{"objective": "flow_matching", "cond_dim": 192, "norm": "groupnorm", "activation": "silu", "upsampling": "transposed_conv", "init": "kaiming_normal", "merge_dims": false, "one_sided": false, "adamw_weight_decay_other_params": 0}
Rows from block 7, named by matrix and row number. Rows with one number belong to one channel. Each number is 500 + 50 x the weight over its row's rms, rounded and kept within 0 to 999. All counts start at 0. Numbers have three digits each. After the name is the row's rms in percent of the matrix's.
# convs0: first 3x3 conv (model.mid.2.convs.0.weight, 128x128x3x3), inputs 56-62, a 3x3 kernel for each
# convs1: second 3x3 conv (model.mid.2.convs.1.weight, 128x128x3x3, transposed), outputs 56-62, a 3x3 kernel for each
convs0.67 101:557424451496433521486502497441525632528569477461506468445591566481603434604574399520444559471479460420478472430397492526534598526510552382487496527461462519558468526469418560500438513501484
convs1.67 115:546596468505393497445346430560548459466469447585414512532510487456562555511533437461440506406546474483467494473583503487546485480445505496526431515532397453527433563575610479503589477462434
convs0.68 097:427523572490470449480558509464445491416428513471449508443493530447423520476493464517493498480452477525494485601457581542446493554475469537493522439476453515445493491479514482411460430388468
convs1.68 099:510457459594513429521442454490578487501537614510527529451483522563603509597576531507519512493553451456540482495579520454527443518479436429487497463502537526393414535524441531488533558554480
convs0.69 099:452522504524493499470521496454519472507407488578490546519493547453503471515499521514492453482616521478525511548527525390458565486475480403414470478492573486533540491483438478534543497499450
convs1.69 097:529503436553516476485538542535487397534519429536522384494530459502566519501518461490483465543465591577479439373499610314498624587491461500553465530531450514492503466480596397530517468484554
convs0.70 100:481489541448528518507510428530470510510554453510485472501559529483555487522461497547497472507429515435504552558463445470464572497532578558405460420443490457447553524568506421545388441414467
convs1.70 101:563492459475563526428492569497554382489510445499511514479556434462496483528523559423467518611583538485488463509417463542594454493484370462431545492517572575583508437558498491400525439455485
convs0.71 104:542519475508532508538536539559428624543479479531631488501512465450506510461415503393552434563497536480482526420453538484502450534532581509467556473523577498492431459451581462442539469455509
convs1.71 099:529486490538437537478463432440513476471416516485564483512505481446500586526500493484523471425532443545507536561548484592487591578522508492441547529592504473499512479477541476453523450599538
convs0.72 089:469503544543531460600484534508502510497444568472463517511480460577497411411528569510546550536448514559469494462547508510582535478517538474455473508426521502519499455515533395486510558390453
convs1.72 091:530578514545540453508593565430527566597506454451560540439479560498497397538559520545457436487450494484493553488462582445472548488496484482477497513507547522458459487543536460470564482422514
convs0.73 102:454496515452482517465642582511518436570633528462591529538523488449458563476437470525505502502471504481537551510427524479498495507586576485499510509415513496488522439528508586435442533495459
convs1.73 101:596534487521532499553460510541452536476365496536415448533608530437623492467604518454471502510466475555453480537495452518610556543415509418553539507555522467527422493513397559545480553499478
convs0.74 103:498515519528588566468511500464484475501531596437487451478450486533448491522513429515465483504542442521460446577530439594514476491533480505531521533472515517447448507507499537505467454529525
convs1.74 100:512478508499413486484471566613458479415562502528566510508489584475496411440480667534510535584499389476471505480582536480543502514533451534487500477537591492552503529469465498438479454578407
convs0.75 102:445694450490550444522549544472497510531520534489606513436433511491501478451400487533463456457439475524521478518541481499548581446482483491471541549458480492486472487503471432403552468441506
convs1.75 098:448518597509432488530434557477503460512583562507516513591600531529488575573503508588464475545382502558350518466414478558474522523496532487518504528508511550477503478512473539603579559495505
convs0.76 099:466526480538419695559457531560555440545501509457424537554511462514479469435388524507551504554534542509457405552486502485488497546475472491550582466499550467509534430517444552443536514530459
convs1.76 096:451507491473492564455503466447531377488488502574530504568535579465448560481375335449535490497445439465471493530589623457511534515573499409506499412494544502551578528599507439464467466527461
convs0.77 096:476456469583538475414515529523589454460575489552482443509559421574497431547478531520502551458537434531488423439540529498490452513479480565494505476481444446465493515437528522503541384432530
convs1.77 097:546502502602500458491525509437348454444471508535387587558509480442508389581517516547481467490450426542554335572427446586538504443411463530548503591538595475470415521469518367415603440437503
convs0.78 101:489487517439478567504472599587466475530550541510606521450452459509555483476551456554439400502485493484405509537396520526492478483527508533491536481526565507556495496508524428389480418372518
convs1.78 100:447420582442480525517557553475458523611563486462598446496374420569489553517573512536546541565520480503560444533424465475406421532525525474445511512492500481490609520565612507528531421488451
convs0.79 101:556557468511382533491465553509525383480478467454551623419524473430491480497467464529458473521534497504454522455447532516570498552502401532512413455477520482422569586489541431555545466536523
convs1.79 098:447505508480546531496498431363523564534581483478453444574421488461474481444532610542518601574549574507497482567499478464527474407500485490512531587567577529532438426465471506506570488461468
convs0.80 104:455516538535511415540496460555424501440498455525481415440519541529528432605490490516504374527500485588435395549543474506556494508471585572469378541511588531472493576451467515585481516412520
convs1.80 101:550446561493524515444547510433507443388659499598567518516480521514481474480471490458527434451571503544406520488498433526481534566458530536569495476471436569456518528477507572531483489459513
convs0.81 093:496538472450401444496507527382527453484504447513570545578501526560469504558455508444467431462454494495555505477519478498460565517514504536440482516409498449514549519438483517506467550512481
convs1.81 091:438465569507501496503454565536423548616501562467490559483510485579501474509449504525531514485443518583560482454447559546579540534467448471522438523494485537387409459456537506489443503560452
convs0.82 083:515447552502453529478445502502551453480532434545425513452490506437505415528503485504551520458492560394354448482463411476526551395408530497446468512472527520547556505523533469433544484467435
convs1.82 083:500557534567544426425463493525552542567526355415541442480466535506542573514431448520574545464413576516397484472435546505424501480408594513506378640503439459529530555476470452483436438430558
convs0.83 102:544485450488470518511637492540478468511556530511436486570499559519518509495389524531493378556511523403491450469461417498443476529525478551454538502505399512484512550450435488510450469520445
convs1.83 098:469472447437529495527393496430535560489450464530559506465574479409408465480452550546470500480521534562546470496502493474509564509469475555472471566521449448417564524501555470423457480546472
convs0.84 105:579499515452476434491555496499542572477560511481456446534538464487474434538478500538481543637546576482560471503479534479485444418455502567460485418532501488569448446507395521446463541517422
convs1.84 107:519542534466518380510466403460538544514445461477486432543528452536438555537444521497567524427467485510521545467442528527506578549545675450458452605508637459536429561437479538482493547524549
convs0.85 088:490422506451533449469540508488471566520418430580539433482454511509520442470596538500508542502504520488419600475517394460523508469519451414411466429503465467451517446477507438557443551481465
convs1.85 091:520435480547438453489409543524527530439487355472452476570510469515533415438518442468524521470532474449580498512541584437458524524528461510443457468448442455528535514539481547471473474541453
convs0.86 081:469515486520520530554472520566449524485496427459459518477458490481529537385487458413440479533495553517493446431537489524591512528514540466434437491482485475468420542528546566635530535576587
convs1.86 090:506492415458538486467563443415441476496352463500427470425430492502482550500453473474448483443487513527554535554508538593545472580560569497486490475487478496497447486507541476516583522513429
convs0.87 108:485519466500498474542528528512515516463458511595588493503462544504426494459567550504474542528501495417477569543486476505498432495497577589526510531430410500527373429467585525530509463477478
convs1.87 104:505579534504560480425526491541400416539487366543496527448492571471562565596530493473508491560503495572594503450559444577534457545486494614491413542545490486508425549415524470392513472457501
convs0.88 108:524523459457492470423483566502543491485524433448468499476607511517444507447491511446490492505516578427571468538455407518456451525551452591448418381516511591449407489558457527520470541534520
convs1.88 106:447493487561477550534554433514504480483439576469371444399462569515462439444339433629508550497486428443488577503461587495521568461536561487441492512429550516565489458458472509472509540466530
convs0.89 101:505450459488417503507496559490516544477458521588406528438418577538514480439498483432515539490463524499438493427514522526549523563535477483463478470520516572449441527548473468472462547488439
convs1.89 095:516525446477580485570519496550494570490526526512587450502557517496532431427384575512478541477498621433564539497440498471482483431492503545475447537403449490491575462470471527474545504418492
convs0.90 101:446564444413511556553466513431493544512464496503426570539530483563577490410469509421462523502551579407520521507458493543592664504532541425528585561496487531508563503475488450440559490516401
convs1.90 099:517446544452500522590478599486510509585547430404529575489510536534541452426443501489511545541456457506527501551458381390481568453525476535429462438508515417552451517485575497469571465487525
convs0.91 093:491559529540523507449574479423400458461512513581513478472474374454535499424464415472498452533582571592529562635587587551572447507451434485591551491526602530498498513476492491524510503482504
convs1.91 087:366428507512464491548582546410405498420546493499520487508426381563440467484453500491513475438479456499472494544466454478482431372499466577561590448482457484459455532522523493419517486504479
convs0.92 101:473448491553505424489540470501557505525507408532511519449420500561480553471455498486521520534538506563511558498552521498458508482530496528566492437464482440513448516443454666533489511573517
convs1.92 100:495529507520476441578510461489563511495432471645517520458482449508474469503486494417549551480599580548486479523521528426568598430401463524446603571563439563525454574484558466502448416507515
convs0.93 097:461442496450433509378410450457553507507561488520478478499508500483499553499550531454438472508447510423464506529528446469524463456468566556507393505520524542470507535484446555471592514495428
convs1.93 090:462545480470477550434517491473490503547378437453509543549593447527486480490498543508432601550489424502513576416463535496469524528558435533481466531451462555452428545520555496525471572502517
convs0.94 096:586463455462492535437556557526526554466494465522501520522451563474523506535417471413500483494514467565503533432598436440592573508415541424426423519519474508544410485514505388513531452468491
convs1.94 090:551436513535544588528434532454489525418541552500533507468557552434522417459553394460484519475492482486501395547500573469346436536503508465450504485446499497460511564558517520535660549514489
convs0.95 102:528443513558440487561550351530498507534502418474518516479441470477476489582433415566468546458578509465450583459584506428452565442523550498579418459509518419557465510495466465550491563385460
convs1.95 098:548453470440545478446493417446501551504486468502466600510562480427488466593480390421533512503454538495477427452479534459540487419461556434507503416502444581479450443489488528504441453512485
convs0.96 098:505530550419470598415384474519510444496526412551578458536401507493422593396621511463520500552496472522514395469494512532460550459510463583526477502474440517459573467457510450449508481495605
convs1.96 099:468455529398368539458414592514477437597483528605483509425575607473561522530544559508482437527487474464395467530480429490527511594546531496495513511482504599467516438567470432559435503507433
convs0.97 110:484469570452557421527492450536540512489525623536508490560384505500473462522448411465539529486455501509531396494595549593600529512562502484465489413487514451424440487609626530528532450531554
convs1.97 121:502510573573530544651450479566606557474544605423496452487530517534488544431460560503521412438577550397587697439476455457526509485601547475557578525547507468557487441520514491504468440563494
convs0.98 105:497565524493470593398522526541533430554475508485502555497536513495606505427480422465499465539549522476503466549552561554450539559386411452487541507419414500341493596531537492431554448471444
convs1.98 118:381568461511554479560541518496478508443577447523519426401552495436498493589480480530524514505536516482509457577479502589483485560492529516581493506514388465448530504493532544506531514439582
convs0.99 099:461440550473541496493500490483539481521590529597471532536447570485501415396433491478524584527534447470465466473472446471450495482503503456503520510523524520488525423527598472493554506503523
convs1.99 097:378531552490533480472490480584517456476502526509518474493476583568453471499491472440542530520446538462487554466552553541536519417496586503568519435507520510458526614555491537474536434539578
convs0.100 102:502559489432448478448483450563464457467474511564465415510428414570452482500404508466523529487395488466425418471463505488527481602506513500508547482505561511488425469584471358499534539604479
convs1.100 120:570541516565519466557514505427506498450520518486539543546476496554414543501452510519536499441559629465446461493511477451528564581494528578432459494514475560578575481361521507479560499481577
convs0.101 099:419406483452454551449412486486506515537489618557483504396507634466565483556455490535489551589525525459488512487524510539494547535515444511505496504551524532631489566525562501464434411506458
convs1.101 098:530493475504572497550524476455479529486525462519500530482509494504481623451481617518482478517580485444556443447396557438583466562562445483411446515445539467448535567543487615508485493540461
convs0.102 097:460554559412441501482548602398479550544535553547496522502492552416514496487473498573512405440579484600485584512511442501484414512545524532541469539511501425539439515521481527476494476379404
convs1.102 095:496411495562478435589503553596445498506546467448579524463607521424482543399548500421582503420476467501525568544500488488508512524495557396420550558525465426427504468578519574562505513529475
convs0.103 084:485517484534479408465571529434460473517475532475579458562509436484492537528493499448421510460476576522607454544512444528586480550590570457445533532462440453423472487549444517421525493511491
convs1.103 090:492342431423456542533373360531569455497504533530424488497507490520557624569478613586573428496587529530425505490447557504505526421405536446473536507493505555575574536603552548503509502450542
convs0.104 100:479519523505491484529415428397444500510397488532521474453371437548466438471440423529596519563508541460514484455522478496411505487496455526518441517470569518491567473502381490478531430486527
convs1.104 097:509503524434554522513532607521427459418410512412478514525493478539512433505448457440586515623526507478542482518492476527469471562547518550546544500438544468507483449494437478414560596493559
convs0.105 100:563472532456495531491498539518571529443536552595483518465566499466468436515502491504498440482445526397465469584410515553547517495518514458464476453506457512420477529484469595520490499501677
convs1.105 102:494574496499518577561360430470511516556505484513429534567488412585488490488407474398518500540570435468467534512544463545542478526472534473625427563515450506493550443490538548454429535535418
convs0.106 089:528534578472473433529560545463490411572541520551462428351442487434477423506442540427520399495450518448502439497601469505530560547517519579512511490520578536431481445520478468388551503511447
convs1.106 098:441519481502498472438493467607518445518423383560475503372526476544593542563661556519523425470460483540480425380493511386537506447445482533501471435516416499480485478491531572497566509526545
convs0.107 096:542492470487518476538481505537436526500467489522581510548532500528506388503358446433546504533513485505529495483516470554531581456614503565555462500515515491580486486497459505421534601466423
convs1.107 097:411519462462459507514557563559410560572428544439543526471556538544541559479440480484558507486515426485551513512380579495471483516478475534489510504507534555491515496502472559573554544440486
convs0.108 094:499447479428529610587502545491503459475511468475569391488535508496411508519488535535496500540439484515488454410551507453496515526526434446503555428528483483502522479505401538433494553494479
convs1.108 093:483476506544495563540516435494499538493521528471485404421498510515514601584485376497495462508613544570475543518488506590515526368452455410483581496521422497590472528472500454525463462446540
convs0.109 109:440520458536480468531445578511520453444480500494500506475530546484470576544461548541507576507410463503487470492555487531479522516395521562592516525553409469564477489444557511489506520439454
convs1.109 110:528478551513529563420459519532523521557498477468384496436556468464539541574444575509520539494588486491476510546591518586507485507351509477466573528436424488539440479582514592483473457531486
convs0.110 123:400429491474497496475462454534490557516449533485501511460483557524488531461523500403523463553478492511531551593490524520445504516488434553430444478501548568509495411378492470508456510535477
convs1.110 145:467479524471534495426521404508510504497436517471538504539483556484637507444650471456531498458423497498482486477509545513431553543428491453429570540506528552475422601491512534496477517469540
convs0.111 095:491453454399429537465464426454533552508500418498390467552547476508638436516411531521460449589572457519529567440472514476623547572535532491580578470480516464424424442467416420496486499519559
convs1.111 096:531535556520511505450458437519588528540496475382548515504431527560427600585509516446508514440466447552501506549525405525494435570468514527528536462572511441524548441463510475510504593556536
convs0.112 096:551442456380454547448535491506479433484445461438470575522464408518496512546454528500530553517530540534413454458410437454525509480384466384423487490453400489430509547455433454493503522491568
convs1.112 099:462524487448569558531603420602568530562506438476488563443447466550429545592535602533607466569569481493513584448452493447467456514519485474508515517488426512526439439540475550467588568494549
convs0.113 101:516590639512506447454494534570440502576529350503540453529441510548551414396480517552500558525558515469492531520569511628561451501518468504512572569521435550519472431496534376473512394552528
convs1.113 101:510480525627470540548492600502562521544461436462476496565503506618406423449504503547444405508532477526500472479465534453342485534468430541495455478445453412455511442426561470524516514447563