python train.py --model="image flow-matching model" --horizontal_flip=true --conditioning="none" --cond_dim=192 --logit_normal_time=true --weight_standardization=false --optimizer="soap" --shampoo_beta=0.99 --eps=1e-08 --adamw_lr_other_params=0.00095 --max_steps=6700 --batch_size=256 --weight_decay=0.09
Rows from block 5, named by matrix and row number. Rows with one number belong to one channel. Each number is 500 + 25 x the weight over the matrix's rms, rounded and kept within 0 to 999. All counts start at 0. Numbers have three digits each.
# convs0: first 3x3 conv (model.mid.0.convs.0.weight, 128x128x3x3), inputs 63-69, a 3x3 kernel for each
# convs1: second 3x3 conv (model.mid.0.convs.1.weight, 128x128x3x3, transposed), outputs 63-69, a 3x3 kernel for each
convs0.78:475585503502481482541477503472464514479560473515514508533467485498475519512497530467501512508484508499475513517534514456529497506448491520468479506514484497502506468492526518496492502510525
convs1.78:471529473524495466513482549522453470470454529484519541491464491504542482494520469519500517513472495473531518509580490481491520502446534518465513519517466478548494477501525472534508506468531
convs0.79:515510517481474454533449480490472499505485480516505516528466486502511475478493447523530464530488481554458505503497490519511552476515513474490508494478529552514485476500522488523470493506525
convs1.79:488553495534488514462495507510499465523531488454504475516518529541482524501524477496528505554466489489507484436508495465490527495499495482492451483473491497578504496516494504474503449491519
convs0.80:487463496494517530505475481448474487517511501522491475500473528482531483499508529509464472511478515527505523480529518517518532468508504493494491521481496512488480507476538513510515492504490
convs1.80:491484480511424482510533513503501502493519496466510550491521483495528489508499507477461509501510515494509456498480512470539515461477518528490525537514456484507539491494499506473456508512490
convs0.81:484466514484530474493508488513505499485490479458546483460531516453488519484536458469481476455504497479523517477491500547496496524507475514481500469454479516488503514506486500491479488525498
convs1.81:504495497505463488473490549508514494492502494486529485492465505469482529510505492498488490462492541523516481517500504500487512516485498432504507520504484509547465475516526511460482509440527
convs0.82:484467520499443545520522508509457503507504502475494498506531499523511482519462483532495506503491491505473532518483494473497494487488482513535518463476440505496500510509474514532470490533516
convs1.82:478491456524527490490533520485499544489490480464519473548535513508537473495466525465520519474505483485484467521501466503473506512499487521522528505507487483511491488472492490452478484481499
convs0.83:510509634436459453533513475482498474491517494529521475497475497509509479504510500504539445530492509490537506495522491503469422532475497438505516454501497470458550506495480504505525499520490
convs1.83:511464494510498530446461504503488471529511529522470512484492485479527541496547514555518475530519489527489447506523468562472431488477513511482496517483511513535529505477443483491509503498522
convs0.84:522482432507502484467536546509462546497507487539530446493479488470507498475519495523507509538509513487536449483436508478512474475497453482507497521510469503521526494516508476469516564475517
convs1.84:472465523517523495514505477552454465448505535483470496499457464518508516481509509490438510459523488462518516507528499511512518494500517519461480498489473499499522528532494488471550474575493
convs0.85:519526543507501504483497493476483480491521509478454486498516485479502510539519495502516524478508511467496449499523529536573528487492512478495536500504488485502523477487481506460468516481479
convs1.85:515489487532504505486480481496535543517522454505496500493494521523514458501478484500495478498502494447515520497501522501485518524490485534470519492492487497457515496497493485523505501513530
convs0.86:511479494521488545467494513488493485544461532495520478552514477493526482517502499464525518557485452449489480512479512479545501556500485543515517492489519499508465537475513480525513512502514
convs1.86:501511517439520501499514507519508477487503460499564508496492515551516511522504492453463537521564496494479526498500501477487553486528501490475489482493493494501505495563481486494528461517453
convs0.87:491511513496504531482516556513470489520485484489494532486485529511526503494462504538506502497501464478555545494500532517499525561526490519495517520497480485474495498536521516519469512517527
convs1.87:479491540484508511509499491482474548507534513478552502438489543527489480506485520456423528507483521512498493534488455499508469509516485466505508525480523516532517498536559527503533513501539
convs0.88:537522474497478506497494548478460506527476511511527490481521516497478469487478481507511527492494542483489459523532502477483495484493491515445500544522455493472472527506533522507529502491489
convs1.88:511520506499507538529501463527449460521508476484495499500517525478476456474473515496485469426457510518475494516518499508510514469468497466483453540509500486532539502500513462483481519472477
convs0.89:488511546485508468497490509503512467514515494534488547512517487517493489489438539499483523492513492442564491491494477466529525531513466487491464444448536520486482502484517530496515524513463
convs1.89:468522490518494502494503475527468492473504495511510490460488505488521460503475487524470550548513487497540498526516482501504498486477494532479530521531481529485488498497509457513455490507501
convs0.90:500519456515520478528491528520487530480500495443485517502486522554481500545493501505445471497493502520512540471478488479482513506471485521488496522538518466517526504483507527489512496528486
convs1.90:464462473504501512496503521506471532524496503489493478495520513539512557518520502537506520495501524521525465477516513479485460490512528491508518479478474480457507474505521491493491462497507
convs0.91:488531460500499478459474531483486515514490490499546534513499486505475492503493524469509500481476514470484531479472496498471495482483455491489489482510514512481502499474513517492513494527493
convs1.91:478525475526489496526463488500510500547555480469511511493467487536495454495523489465498534523478501481478503515534537460506495528546476477491478482489507532504518511482477507477509490485466
convs0.92:493523477481521459482551492485477586511533507540495450516492503473509480497489464477521486480508506485517498438515498469490536501448508488517489470525503476474540503515508479507522509520468
convs1.92:516477524509550495518569489487501451463476466497477492539510488489493537486531497493433502502475524499487577480504502469482490515482509477527508483518499516527507457539496462489519457510511
convs0.93:466491497520479495466546476463491452502469484520521493495493535549488466504478501525466463508468470461503481516481486450477562500518481464479486486479526511560509523539500513460469484478495
convs1.93:492466518510517473511489510515462538508501482530540450523502473501565530469501521537465522523466461510488474491469458455510586520532476499507529474545494487467468525555510453509493508538446
convs0.94:459486469511509478525463531488488488462525521496474556497475505555483519508501507553516470452511466527456485500525483500488474496522510484473487496506526495459483519496500469485502460566507
convs1.94:509479460549541524534512502485483485504523538467501524490473497536490493533482476491521510590469544522474474545519506516528516481504464493493492483485521546492504471481553530566493530491505
convs0.95:471559496520527507488507502496516534512501496503448490506494465504486524521491504511554471506514544503507530513488469512540528493488479486532489492491503530487500527480524540491457507539494
convs1.95:506479505508517513455500457498503537517481510482483478492497506513524514499506497472504517476470486520495492488525534463497528476509522481516516487465485496484498510478513501499498482496503
convs0.96:516480523481483452508530468467543521469477512498518494489492499475517498486533513530551466511505554501536512494527513532481475510485489489488466503483493500509540522487494515531467482485508
convs1.96:480504540505491534522480502508456467586509462509466458516530525472428524505513523481474480508511443554463470529498543459465506502481526476476503457498495538502476494475495533496444542510489
convs0.97:481495509496499498515522473478536497494474476508482493506498449486492498497467535533521488499514497521506547515533490503480481437495532486502500466488528499461506532515498515518491515502475
convs1.97:492493518488504474472483505483489529477504499541444486509484488490470526493522500450512475493506481524456479461523496515524522495483529527529504492512501497493500515476495509500483465483498
convs0.98:488499506500468517444524490510490504513534458517504550497528481488511524528521483508480504470493524458521471537494524495521535534487531494519532479487467512468510501524471509507518503497493
convs1.98:497499545499556467453537525466451518501512494490512491534458452494489498515457480533468501493458554433521537473484501450487497506496470508476492517461522470525500454479518493514451494493510
convs0.99:530453536516541509490510496512520468462543499528494541538497509545478480511498501496493474514507478514493484502485500531516515486535494492531513496475509480504511517508482474477553494456480
convs1.99:480503460473469501487513443486512493523516533505461508511516558560521549487484515494496524514503479532436475529477513494471467527568481467521500472480512522516515516487499463510544509487495
convs0.100:467488486530499472488484514480502535494515520512529470492479515507484485489522541442510509500534496576523460515464486484463508499496539523482512508525512523520515474519486509491521524492476
convs1.100:504500482510517449507477520474478496493484469486472509506507524503510500486497504522466407477494512485451513527484499467498511526504447496501473502499522533539482499518513525474484493484522
convs0.101:495503496453512533482464523477507532522462480519460527487512529489491479484477516455505567513472479445520507516495488549510542557510493515512489489542514528491502471503539456507532486522523
convs1.101:520510478487517508482505488481530460490506478439487490476515492457485493464519550472458522517507501485493512526542505492457484513538419448492541502527510461498531482500516457506519445518552
convs0.102:504551482514520488525487474470511485500495532486490472556483478552520501490463494525432503490518511496474527463490540518504486474491515525514534485490463470509486476518487530516534501464516
convs1.102:508548479521463496471473465524530521518516543495499514486503538484488482518503522486487536500504549492516488476516502534489482460504527522483524498503501477488528490508489504488467468474479
convs0.103:510505499525500534496513479523478516507498447475494510528492505499529479469496490513473485503508498495480470521491499505486542492515513545521523556500497520494479468499505509483475510469466
convs1.103:514513559483486478544529460446501514500495455497498485509537485529482484503500488513523471543501535530514563464526529524516515457498514535511486495452468477495459546506502511477475509519538
convs0.104:512524507511514488525514507472499516507502498506528494518504485480499507502488501532539547517570519514537531491517557480505510480496513514519512497480537517522509509525515493522502491470508
convs1.104:508493473484494544472473475517483489525516502521494484482492490484516520491516516491480527488427511457466496509482461517514487481508521520474505515478509513494498524536467519512490485496493
convs0.105:479499509491499515502497505502500468507497478518489503499480479515483471502503515501518499507511462522520486495493496489508507487501482505525507494513518478493468500499488492516506478494501
convs1.105:500502514507510501494478492502508491501489490510486480527504540483477482513464500503500482500494470460497526518496508503476496483497511537497499495522525517483506505507509508488513492481519
convs0.106:491548500531505529501538536493493500483493528499523494532477475475501515514520527519501472469495572470494521493533529484531462526480535507510499531527508495483487493463496485461510478505510
convs1.106:486513503483547478538448469496514490471527486515494493493500512435463540500484491438496521489533595497537552487504500573538445501498487520523519499530481493487477532461505503483489497486524
convs0.107:488491483502509504518525523488501492531525503528492483483506526459498481514545500509496497507517520467467510495457503526513460517531491516529497498477505501503516479512506514540534517526535
convs1.107:455496468474516510498475492489549529501452478484455487501455484477521502487519489523531510513453497487521557534484474521493519499554508485471490520510487537494489471478480460468508479449507
convs0.108:477506504511509525463527469551484533504457505550497489495504499470527531527483504500507499538503479494473485509477532468496530469489499528540514514484497522528485509506531488489493510517517
convs1.108:493521489491517568499522481487509504456534512446518436493501499517486519471493503520516552516468459514536498522487513464498484512513519529499515495505502479489504515524495515483485476485469
convs0.109:516529486506523528525511489532476504497513525511546491509455521466460494511540483473497506463485496490516495501501527499530508502497528474545543506515542473492520504470480518493508504515505
convs1.109:531437472481490510529522489478500431481518465485470472525461502509546498483468519502469464505471507483520485515544502459509492521545489539522531493491486511480529492507487496569525513492471
convs0.110:487491477548534514497474527484492491496544517507523509511499504529484472486492490494482479477502463505475504534479473530480489451476493502522497514537538481525537489522510502494506561505502
convs1.110:497522506512512523502486517485517526495504481513541528520488502509503472521490461515519455542472485500519477467484533496465537480463501470513525470508507463472532533494481486501473557465515
convs0.111:503494521512537516502497530535485532524486513495517521490502460491505495506482524517488505493516501517509507474495480506487482486492505487544470528474522554520497491506490517504494466499501
convs1.111:484507499516503487512522529494501496500504543475477528481501491486514491538492490502465485507524506465541500475537520462495483506533509501514512484496498518492505507446476553491463548503471
convs0.112:490562545482511509513513495517482522495510489510494526498458500483480504502517519497517519515532472496523497478520552490470466470451506464526517467482524495491464472486521470487471473547546
convs1.112:512496496494490471506502509477511473474498487496510506506464506496483486509522521487528527519485513484516514485492493543521494482514513525525518491470529475498523456531507501513545471515550
convs0.113:527471487544516504525487456470513499466458535434492493496476510506448490497513484579501492561479478521514535506518515502536512525511498470443478455494501507489532502492515516465462510489512
convs1.113:453518521511521463475487465498515554464478476530557463490481475510528508494507515452471530524510486500539451512476516464497513469503505523482505510532491504490478526508500497489500520499465
convs0.114:509538522515549509467518481507512531522495464482522517504496514504498474503517459474464477489456464512501495493523513541529570506489471467513498490502492501506483487528519542548533505484531
convs1.114:538516524509519456491592515507521544509538478512499494514471533521508499522466509504501513460526513482433498505535455496478484488498496496477521476474511473497498514477462526460427526554505
convs0.115:512457496520497524503466480474531486523465462467504511494461513537525477548487551478509524470509467531512454496511498504480501473498505472529480550489499505471525502490530461515479524505464
convs1.115:506522531446512458501498531482568444564499445533459542499528497543475487511555496491500495503503487544498525510511545484500509554541459504445508521511511480453513501463517478526575520498491
convs0.116:510495484496509506511520481506463508517497475478497468524503506517429574570497447533468540558474451497483487504515558455530490480502523454526505487496494471496488495483454475493546490466477
convs1.116:515482519470507467488547509503511451530504510500502503507514514470509514528487492513548476546556487465493504503513499493480542509487509506504459487537506468458530509491533505514474531516479
convs0.117:517511496501481531485519465548494481489526508515507494507508477490474512496499513512490530493503528548541466503458534518471509519475480522503475513518497494499509486498500470471507496535468
convs1.117:500520514498528495488479496484479500539524518498473494498491501515523492471467488512448476513465494498505486509507507477520512502493540523526515511494509516499520490455494513501540453503493
convs0.118:480503483481524477489486516520503472510501506477471493479480476510493472475449504466474512532483503509548500478526481551492509578517442485502477460495452524454497454493525490495537467485517
convs1.118:513524498534469526522472518492522524469517538493493532523486499502497492485467442520444528503501499485522544521519474474485450488503458489535498514523526513500515518509523465502513515504520
convs0.119:521519478504506469514511513534507485521487504478462544475535476508511450516506461490480508471523464489512502482479487494521499501500479475488486481478491490496478490531478497504531506484491
convs1.119:489499464561509507505492460450535527523518489466488510491487459517464478443502506525515483519511475471480523465479490465512586535505515526453451484497534476507479492493506499491506515490491
convs0.120:506509514485479528508507529541462494502508494476537544496512539497447466496525561447479502469474501461457525464447483514519499488490461508495515494511532512501504503516526495498487485499502
convs1.120:468518457509499499511481532508474486489461499494524473491457519506497458474487524492531511486529528532513494540472464501568511499523511501502509485497498520511496523493519517489477499542495
convs0.121:457511431481478495547492533512514443511534544512439547504483500485495478502469500504519495501485468529461502523528485465472498468527514525497474485536508537513501483469522520474487514521453
convs1.121:462519504482553520519511508464547467495508466513500521494512456507486490547486446471546506561479498511504505516526554538507521516466474510472484519503496511526479528469491513517476496508533
convs0.122:501521466506456496522486486519537524521512536496525521489487464544510459470517538559504459493506521519474521497515450489554504565474501468507539468515526542477505525509500461478529493522460
convs1.122:497495451536558499493513504490487507509459457472471502501472542531474415475500526508490486420514526557499478497537478464470492496514476527478482480525473506510503558496449489537500505480529
convs0.123:515459505525459497514535510504483460509511487496473474509444501497515479484471496491531473522520454517546548494472519486505520474511488494474507496504550501475495463497490511517493492506525
convs1.123:518454481483490526482542515506499484466517508495484523494512505444522507494499510470471476494477449473493486498465521507487508503571507488509507497456539523485532500476481505491504515471500
convs0.124:504504532445478464497489529526461474489504453538532471462496512530505505476531491508496467496491493511501498499473486487475514537518503467508494534490495491499496505460495496459484525484481
convs1.124:495553540517484519483498506496531472530504482555516500514513479492471491462517514523484508473539487504527463504493509518512530479501473512517484524543493477476490476504477491470513528482520